{
  "model": "sound classifier",
  "dataset": "synthesized solo parts of chorales (CocoChorales)",
  "train_examples": 39062,
  "noise_aug": 0.01,
  "n_mels": 40,
  "hop_length": 160,
  "input": "log_mel",
  "spec_augment": false,
  "win_length": 512,
  "targets": ["instrument"],
  "num_classes": 13,
  "arch": "transformer",
  "norm": "layernorm",
  "norm_position": "pre",
  "activation": "swiglu",
  "mlp_ratio": 2,
  "head_dim": 16,
  "fused_qkv": true,
  "bias": "all",
  "qk_norm": true,
  "parallel_block": false,
  "inner_norm": false,
  "subsampling": 2,
  "layers": 8,
  "width": 384,
  "positions": "rope",
  "pooling": "mean",
  "label_smoothing": 0.1,
  "loss": "cross_entropy",
  "init": "trunc_normal_002",
  "residual_init": "none",
  "optimizer": "cautious_adamw",
  "lr": 0.0012,
  "beta1": 0.9,
  "beta2": 0.95,
  "eps": 1e-08,
  "grad_clip": 1.0,
  "steps": 13400,
  "batch_size": 128,
  "epochs": 43.9,
  "lr_schedule": "step",
  "warmup_steps": 400,
  "weight_decay": 0.0
}
Rows from block 4 of a small sound classifier, named by matrix and row number. Rows with one number belong to one neuron. Each number is 500 + 50 x the weight over its row's rms, rounded and kept within 0 to 999. All counts start at 0. Numbers have three digits each.
After each neuron's rows are labels from the 100 clips, of 14976, where the neuron reaches its largest size: "top examples" is what is common among them. Only what is clearly more common there than usual is listed. The data: synthesized solo parts of chorales (CocoChorales).
# gate: MLP gate (model.blocks.4.mlp.gate.weight, 768x384), inputs 43-85
# fc1: MLP up (model.blocks.4.mlp.fc1.weight, 768x384), inputs 43-85
# fc2: MLP down (model.blocks.4.mlp.fc2.weight, 384x768, transposed), outputs 43-85

gate.525:473623479544484519506532509545453563559483506454510493517510480538531479559498480448562542491548605471438537474525589468446579516
fc1.525:517501449539517539475505637496484438537538550473502464562503579467451450602543516530524596452502507483436502589546513520472431488
fc2.525:523500502466632529486514594473501471510608534469499449421634499464540494528551480524450492385517458546584409561488533477557529510
top examples: bassoon; note D#3

gate.450:584549503560475574430578435470547471556490422494584431631558533600494536565564452545502492429479487558490584503464486497439615571
fc1.450:451526507488443591457514494494517436578499504455532590424484459475453519551512546403489517535443516340531368554546517514476442401
fc2.450:517497497557522516505511476478558510536493470426544544512564488523482462452486398499523577533406505433447557489550446569582525410
top examples: clarinet

gate.418:542483453482467552537485614397525539448510418585451539426501565500416457505472567502489531521559543416536397449497584569470457517
fc1.418:549463494478539494549524513513478560471452585527545436467341434488550403432444499456424542563550452522491597509419464457557468550
fc2.418:469577567431499410497454489461489497488451580419433468512472477579499373612516556553508528515524494515519447405500446459455524496
top examples: bassoon; note A#3

gate.9:472566573431502602483552547412486527585512332523489378520540536536460462589528471475462488451487519500440541454569500452525449595
fc1.9:504463555482437507544452544449487479462492486464579443495469604511484497492530503474550414545416561481588463413488587483504515503
fc2.9:408426450558541452507539550485525456482411522494572472452547485458605454560545506504502447474452518450497527460435447556531498449
top examples: clarinet; note F5; note D#5; note E5

gate.331:469478445480457569478492494573495458450434591496545400430545532487502513487575492498576433526437453522656539541515446391485491541
fc1.331:410439483507556631450435576572533512519457479487520492514482486427510523484530530499469476463496526491478415543457495572449496482
fc2.331:489456578487536419433494550440437420517506466426426470474518526523471504567458480416437509481426541559486605458463503492501532400
top examples: bassoon; note A#3; note B3

gate.107:477500516472554483400496461431477451473637445498537490491599614491474586435479483464504590455472461579556468586585501525448536518
fc1.107:529492561576517518423392472549500485595556433492541463400468480490602550494431475475492333517462494471489403520578568458471478517
fc2.107:453507514463444507416507565611550472480501392486424530521481512555542522567376476653584471521536481579628394522489511513499534506
top examples: clarinet; note G#4; note A#4

gate.669:467385497505536562559553544457439399516454459500601585415455541589483473606439538449528494472549487548420446476544423462486486486
fc1.669:387525513533420559558430507508495474452616539572465456424463532483460435500592522547499473497480454528478552484453478537479559467
fc2.669:557507536372541564466470508572527411498521514560512509403618491500428556565407525481452471556570569443536591479579503491468451596
top examples: bassoon; note A#3; note B3

gate.98:505488481560542598496487496521495459496544562564611530493567528505512607550517567448450499513525492460508541539491570458448459488
fc1.98:456453550529524512531360479419491408561551565471427509413495442455514431467624539424488493542522476461483458650486460438524463536
fc2.98:480448499477458521544454538543547392494519551378400542447516468591481542596458426482505496540500492458434508551500468427479584488
top examples: bassoon

gate.683:490550396479480552511543497530542497454473460452525614537556551526443489466481511473528525467469443602512506461449529451549513498
fc1.683:510475506424535540442495455386445410519611583497559569492555449491540540530526425519557533430500432495445466489512483461454602446
fc2.683:525499521429551519554376570439464447443485457448562461606556489512496508435464530544539564464487623512568690501452574533473518494
top examples: clarinet; note F5

gate.338:574620540494527567540595562508505590565412560457452512513531573595460516419437490451578538446488450446409446515540497541502473494
fc1.338:509569451558423404571450460581508467510504529540485477417548457569479506503494442534559521496563442489535438563590515486549515510
fc2.338:497436516598551405476515453555470451491482463573420533490528485512420527377479495532544548456531514467437640453476518481513470514
top examples: bassoon

gate.480:479571549529500535516448502541474435497437544432464467463466491507523528515519541534498501404461496473500421428508543515499473465
fc1.480:472500481467449576552526367464512522514502590562593469476453408530510491573469472450483453474489469578534549541401443496511569448
fc2.480:465500515518495454500630457556508450525582439487498449489498522582463515435355605477548468535560557572531583429528486496446466433
top examples: clarinet; note D#5

gate.568:437492557418522578459410443491557499474484526469518570570537508489518488505483539609469423454461500496419476444527458434429460495
fc1.568:547411523461492585479531574528521566452524432503467559572540498464572523606479528394438525518498525553518490533524460487547514451
fc2.568:559512507496445499447515510498515495533437469503484509447488420516554529517427501414551497601494489549472446556495411554404570453
top examples: clarinet; note C#5; note D#5

gate.711:482453460502557556486542527550510554509469545565479422512530518539528525512587482536525542449587515536461516417497488485506453562
fc1.711:497506481457487489505486488520500411486450463453479491510438500473497442528473586524483453456527497469401446538525433538466494408
fc2.711:466466478553529525590528473509519528459548498594511560493555488554558469499493610428527512450418531471465585467554459478490506538
top examples: clarinet