{
  "norm": "layernorm",
  "mlp_ratio": 2,
  "bias": "all",
  "subsampling": 2,
  "label_smoothing": 0.1,
  "grad_clip": 1.0
}
Rows from block 2 of a small sound classifier, named by matrix and row number. Rows with one number belong to one neuron. Each number is 128 + 32 x the weight over its row's rms, rounded and kept within 0 to 255. All counts start at 0. Numbers have three digits each.
After each neuron's rows are labels from the 100 clips, of 14976, where the neuron reaches its largest size: "strongest on" is what is common among them; "peak on" is the class under the peak. Only what is clearly more common there than usual is listed. The data: synthesized solo parts of chorales (CocoChorales). In brackets: how many of the 100.
# gate: MLP gate (model.blocks.2.mlp.gate.weight, 768x384), inputs 210-244
# fc1: MLP up (model.blocks.2.mlp.fc1.weight, 768x384), inputs 210-244
# fc2: MLP down (model.blocks.2.mlp.fc2.weight, 384x768, transposed), outputs 210-244

gate.311:064094141085145146117103099090157156139135200090065149193149164148096126156174110071135164061194151155149
fc1.311:126100173118136078090140085135120071167136157187045124167119128168096128186149195132092104108105146146116
fc2.311:109104136103105155118133144144130124139149162200136108130186164072160064136108109131109155150130132130141
strongest on: violin (70); note D5 (52); note C#5 (50); note C5 (38)
peak on: silence (100)

gate.761:156160148109135139089204139142091123117109168115095156131136110112074139134109143131095073119149142120133
fc1.761:086116086130160116161054125130145141138159084114141114119107173163150116124133132128172154140108107129103
fc2.761:149154121121113152101119188164071110113110150096123123132115129085157172115094123118108110137142171128132
strongest on: horn (54); trombone (37); note D4 (34)
peak on: silence (84)

gate.47:094081159139176141132134117135097149125153093145121148099117126210143111088128105110137125101138082172114
fc1.47:138162136165180129125124086119141245117130167123089118126214182158148109155124058074175129132191129141135
fc2.47:134187115153122128120067138129134168137124124185141138119202163136082120162156095101163131147119128137126
strongest on: bassoon (43)
peak on: silence (98)

gate.588:117101169155137136119111093128139136131130075145107133098124173178172083089115092176091135087110094121096
fc1.588:101147134128132124148128104160057138167110128145173161133098129106088141140141111085173137151111087124179
fc2.588:081148067128158116155136067068185124178136124157109127138120089096124113142123066130131169112072152099042
strongest on: horn (65); note B4 (29); saxophone (28)
peak on: silence (44)

gate.723:115103159122153125110137122159122163092081083150122114090094146199142140129103127143130110100132075139145
fc1.723:181140037144148099159041144071093085143138136106122091144151088100114088147106133152114096108056109108076
fc2.723:120175185112164123066128130135066133103135102137133080110129180127090122117125136136091108093138117115163
strongest on: clarinet (33); bassoon (32)
peak on: silence (100)

gate.418:088093129136146113162130062088132127130089085125112126070126124142113080083161115112103149069124131169122
fc1.418:111157098137122151127104148145182114146173087130051180112113219188125172116149098148168108084174203085121
fc2.418:069136117050063148133146131141131070156139102097139131202135108084091160147214100152062162151127176148129
strongest on: bassoon (44)
peak on: silence (79)

gate.111:104124133161138136167154077160135150175151117149141143105098101223127109091113111117134121102126084162135
fc1.111:162120189144143132069132111185148187140108147110114146157115172105097202162135119119174137119146141156119
fc2.111:140197126148125133097064090170168186137154109191092120123204209169102176091156111139105145084116120187077
strongest on: bassoon (63); note D4 (37); note D#4 (32); note A#3 (30)
peak on: silence (100)

gate.151:107104168149109096180112138177122153151119131131151115109081114176144077070160112153111154105088088146107
fc1.151:196158129105119160074124135194103082139143116131177134072104138088130118182125131119136155097136113110139
fc2.151:128167161127195038121067140123103153147130210155131130099115140169121151077168124123146093152157225090099
strongest on: bassoon (93); note G#3 (36); note G3 (34); note D3 (26)
peak on: silence (100)

gate.337:090150135112148082140115078179136138143104112091149168093090133171141109071144143120122127109143078136113
fc1.337:130113105145149102128183124128137127102175136149111073099159147164133131087183119110162126078149148153090
fc2.337:145090151125121068164114151085137127120154111088151142183185105115092095116135104136072153158166193132102
strongest on: violin (88); note A#4 (31); note D#5 (29); note C5 (29)
peak on: silence (99)

gate.302:076111105131148100156171141126125153157135085166141114144128137209092164127140096125141134086167100115147
fc1.302:174114087073150122139139102110150125160044100110100075125125115156154114128043186171147125164098084085115
fc2.302:140068127117122111135192137066138125193066097133161116175102104118159081135119148148137112128152058085093
strongest on: note G5 (50); flute (50); note A5 (41); clarinet (41)
peak on: silence (100)

gate.153:062145141146115120182123074099123174189137133120081158072090143167124096083154103080108144104131149164120
fc1.153:154088166121146131142075077085142118113141126115196138123080049119126115079133138094118104150139121101161
fc2.153:185125140140073104148075125136109126115087145131112157149047138139174136137155100123114124123108095117106
strongest on: bassoon (96); note G#3 (50); note C4 (49); note G3 (28)
peak on: silence (100)

gate.749:152105165094144132101116104082091117106092189158134118071135095147113165115063079119125151158126104191083
fc1.749:091077115148149075130120120082129120097123191131123084126140110175113169143075191130125140143155144137146
fc2.749:141122172155176138093160113132090112096110097144178121145170087129110145130150179091124129077122139119123
strongest on: violin (52)
peak on: silence (87)

gate.681:074182148203165129091123093170126178161098093135150118081087163171162140119113096155165144116115100196085
fc1.681:159109108142067186065152146110155128080144115099137144193137125192135191119108134083094153132166166113070
fc2.681:149129187173121107136159100104095151118162133104125129092061207149107192143075122092103103198144099130151
strongest on: bassoon (94); note C#4 (46); note C4 (41); note A#3 (34)
peak on: silence (100)

gate.283:127174147223107118139152127093135147133127073164169129097089160089101137146140110168135085062094111171109
fc1.283:053128119123155183152101164170144136098113159118077126115160151114129152097167151138084101095146134089157
fc2.283:073122088147131132122098085154061134182121150102099122123167081110108085129177146088155105201077134126166
strongest on: bassoon (100); note D4 (51); note B3 (43); note A#3 (43)
peak on: silence (100)

gate.313:116126177176151101134142126124122153086155080122102121107118112180170107083142085155136140063104147138108
fc1.313:104132101108122136175134091117128099078105079138165139103111179146132153151130121120143111062132181122123
fc2.313:104106192155162134216156196143095169136099134126107180119172142102164139094152113101103109099091137138153
strongest on: horn (42); saxophone (30); note B4 (29)
peak on: silence (56)

gate.668:113119163165172114150142108155100170176131079140117145080113131199097115095132117111130121123125086144122
fc1.668:126126098179136151084209088141183143123243070122081091134134165091139124118094130150176160160115242121152
fc2.668:096117137140154138099186114142134162108139017147144132131147108106125136149107090118176121158123190140103
strongest on: oboe (59); note G5 (34); note F5 (30)
peak on: silence (98)

gate.120:093140159142171111131120121158095165153112093122106124083077117187129123097106127121117141103143089155137
fc1.120:151164172119067115119153090203116131136110114129148078085143125159167113154060131117151153132118171161161
fc2.120:123142110127128106123112116111173158122117121155183113145166149178105121170077158131150110144106126174140
strongest on: clarinet (100); note F5 (57); note F#5 (39); note D#5 (38)
peak on: silence (100)

gate.666:189069158107144129155093125197099174120113118132162096087066110203138099142066118118110131114109073112124
fc1.666:080159118111093132089142166077078084122163183113091156186144112074148157073193147103135156123148190147121
fc2.666:121162157137113157104136112053113098188153172127097170178127125032188122121215126133131168114108151127137
strongest on: oboe (63); clarinet (36); note G5 (30); note F5 (30)
peak on: silence (100)

gate.626:190071136104145089156086121181106152114105080119178079085088111180113082145047099141099114104107097098116
fc1.626:092157101138094136092146146070115075112180154114097140186146115045144150080181123139142143130125190166112
fc2.626:096147144137122136098133134028127094166150193114067164169137120016170126086217112145140167102111144146105
strongest on: oboe (41); tuba (41)
peak on: silence (100)

gate.480:131114162176136122177142097170140159136097075124121134102082080219115126124099132123133078120137091140151
fc1.480:162067107105113125131108096106128156143128081106100091128172158202163143145091090124084117148106166098104
fc2.480:186121156171173146098143111136126124101155036132149122111096162184136135139063159133144184152174098112146
strongest on: clarinet (61); note F5 (40); note F#5 (30); note D#5 (25)
peak on: silence (100)

gate.19:105102123129136085126131106137148194120155096149086120066106162222132155129059149132130116116164105114108
fc1.19:134151126074132134206170190099110153124153120175107123064143134175102159078080129152121082098195100081127
fc2.19:108057106130119119146170110086168057162126121138123100134092076101116101126104072138153142079099128188106
strongest on: viola (53)
peak on: silence (99)

gate.685:093139138160166137179119061142109152129079104138161084071102149153139106133118161151151108091130074169117
fc1.685:102179139135119127179124157207138136096090158128215081088022163148107080115116136093134119127125130111095
fc2.685:101118126113089205106132114115089096134197142105153174155145092128098084129121166135102148141116082136132
strongest on: clarinet (49); note C#5 (34); note D#5 (31); note D5 (27)
peak on: silence (100)

gate.518:073136176158141111168144083141119135158084111152146146104080153178144105114140127133147110109103069132122
fc1.518:139128129136144163141154181098096156112075145133240148083118123145133144143097134111113125096115102124121
fc2.518:161144106144160084103115174156147168109141111141145136079192160080134098177154137136122109142150122121130
strongest on: violin (58); note C5 (27)
peak on: silence (100)

gate.336:096135175182155119149161076123106147165127099175099113071134135223127106102118150117134119120137108162137
fc1.336:050115140137080132163158114120158117077139172099143215124120091127087112124162124120127144128115162085129
fc2.336:089159138134131152169149091077106108091095143121094173160149091102177119136172123168145099144122177124139
strongest on: clarinet (97); note F5 (50); note F#5 (35); note E5 (30)
peak on: silence (100)

gate.454:127138138175124099154156054139126149113125105120101137092098139198144102096147118146137119088171125132094
fc1.454:106111104126181121098113089124156163037161135143127087152113110142110123129116106161089083130184159106103
fc2.454:146127122134175109119104172156099106110173171162152107119097180068134107118158131153094107140077165116151
strongest on: violin (63); note D#5 (44); note D5 (39); instrument: clarinet (26)
peak on: silence (100)

gate.178:091188139150030136199122132109121123109158147111093141139100066106099152166167195131182125128130088147184
fc1.178:119132185115098150103108091084122194148084118105201163113145139077095109145151151137113103127136160128109
fc2.178:109088073118090080129143171149147161113135125161099133032176097083104103121121175130100158080127137138145
strongest on: violin (95); note D5 (47); note D#5 (47)
peak on: silence (99)

gate.373:118111139160151125148138091144151174133125087141166143098087149222123135132132150130124140110161095119125
fc1.373:164101129088113101043091098139156142081164089118075085162128137079112086187132118144172125166163232145202
fc2.373:139094123116108086175170134166158152123193108066146196098102162206135171120166157098130165112137113088173
strongest on: clarinet (100); note F5 (50); note F#5 (33); note D#5 (32)
peak on: silence (100)

gate.372:182087143111171103162100109189124179131099073130164096064077116218128095141077122121110122124119077111131
fc1.372:074178107128097138080150150058114093131179163129090146187164136060137152085182141104152147135143185147125
fc2.372:121156149122127153097133119062131095176159180128095166178124121034173123096204117145131169124096142113115
strongest on: oboe (59)
peak on: silence (100)

gate.677:068120165150132118186094074127131141158116099131097100080111146193109099110133107117131140113118074109154
fc1.677:123160124131079098136135100054163191093142145067105166153106132130150138124181167114128141125156068087132
fc2.677:124119110094115106072086144131090121147176180060112222138070163041161152132121086126051160125095087096087
strongest on: note G5 (45); note G#5 (42); flute (38); note A#5 (35)
peak on: silence (98)

gate.279:118081138155142108173137098142117154173133089159130087088102127195100123085126100085140140127108080155128
fc1.279:111153152089122145141133109184148115113111140106115089198102086142152073163141179115135184125165110123152
fc2.279:200102154117121135154090145176107110100161200115072111154105070204127156145095144177174123113098116140121
strongest on: note G5 (60); clarinet (57); note F5 (43); instrument: flute (38)
peak on: silence (99)

gate.11:086160157180111082120136090131114159127088066133148146075117121147145135065166123145140159074132116181119
fc1.11:087172166182080067164117144159113153151050126110189118166088124078142175103150142163136130111136044188116
fc2.11:110153145094119112134054159113129107132095188098125134153108100031132123156162148124123124089188134134151
strongest on: clarinet (75); note D#4 (44); note D4 (35)
peak on: silence (98)

gate.485:123132154161136133118149087150151176159123106161173119087097138151088070131126080091112112142123095147085
fc1.485:204065098082223127102067142104115156120090126096156113078161193130154152097066151118110120114099114079179
fc2.485:197120063094144116110140099131161171068144203114193113168151144191093191168051150149178141135156114099121
strongest on: oboe (50); note C#5 (36); note C5 (26)
peak on: silence (93)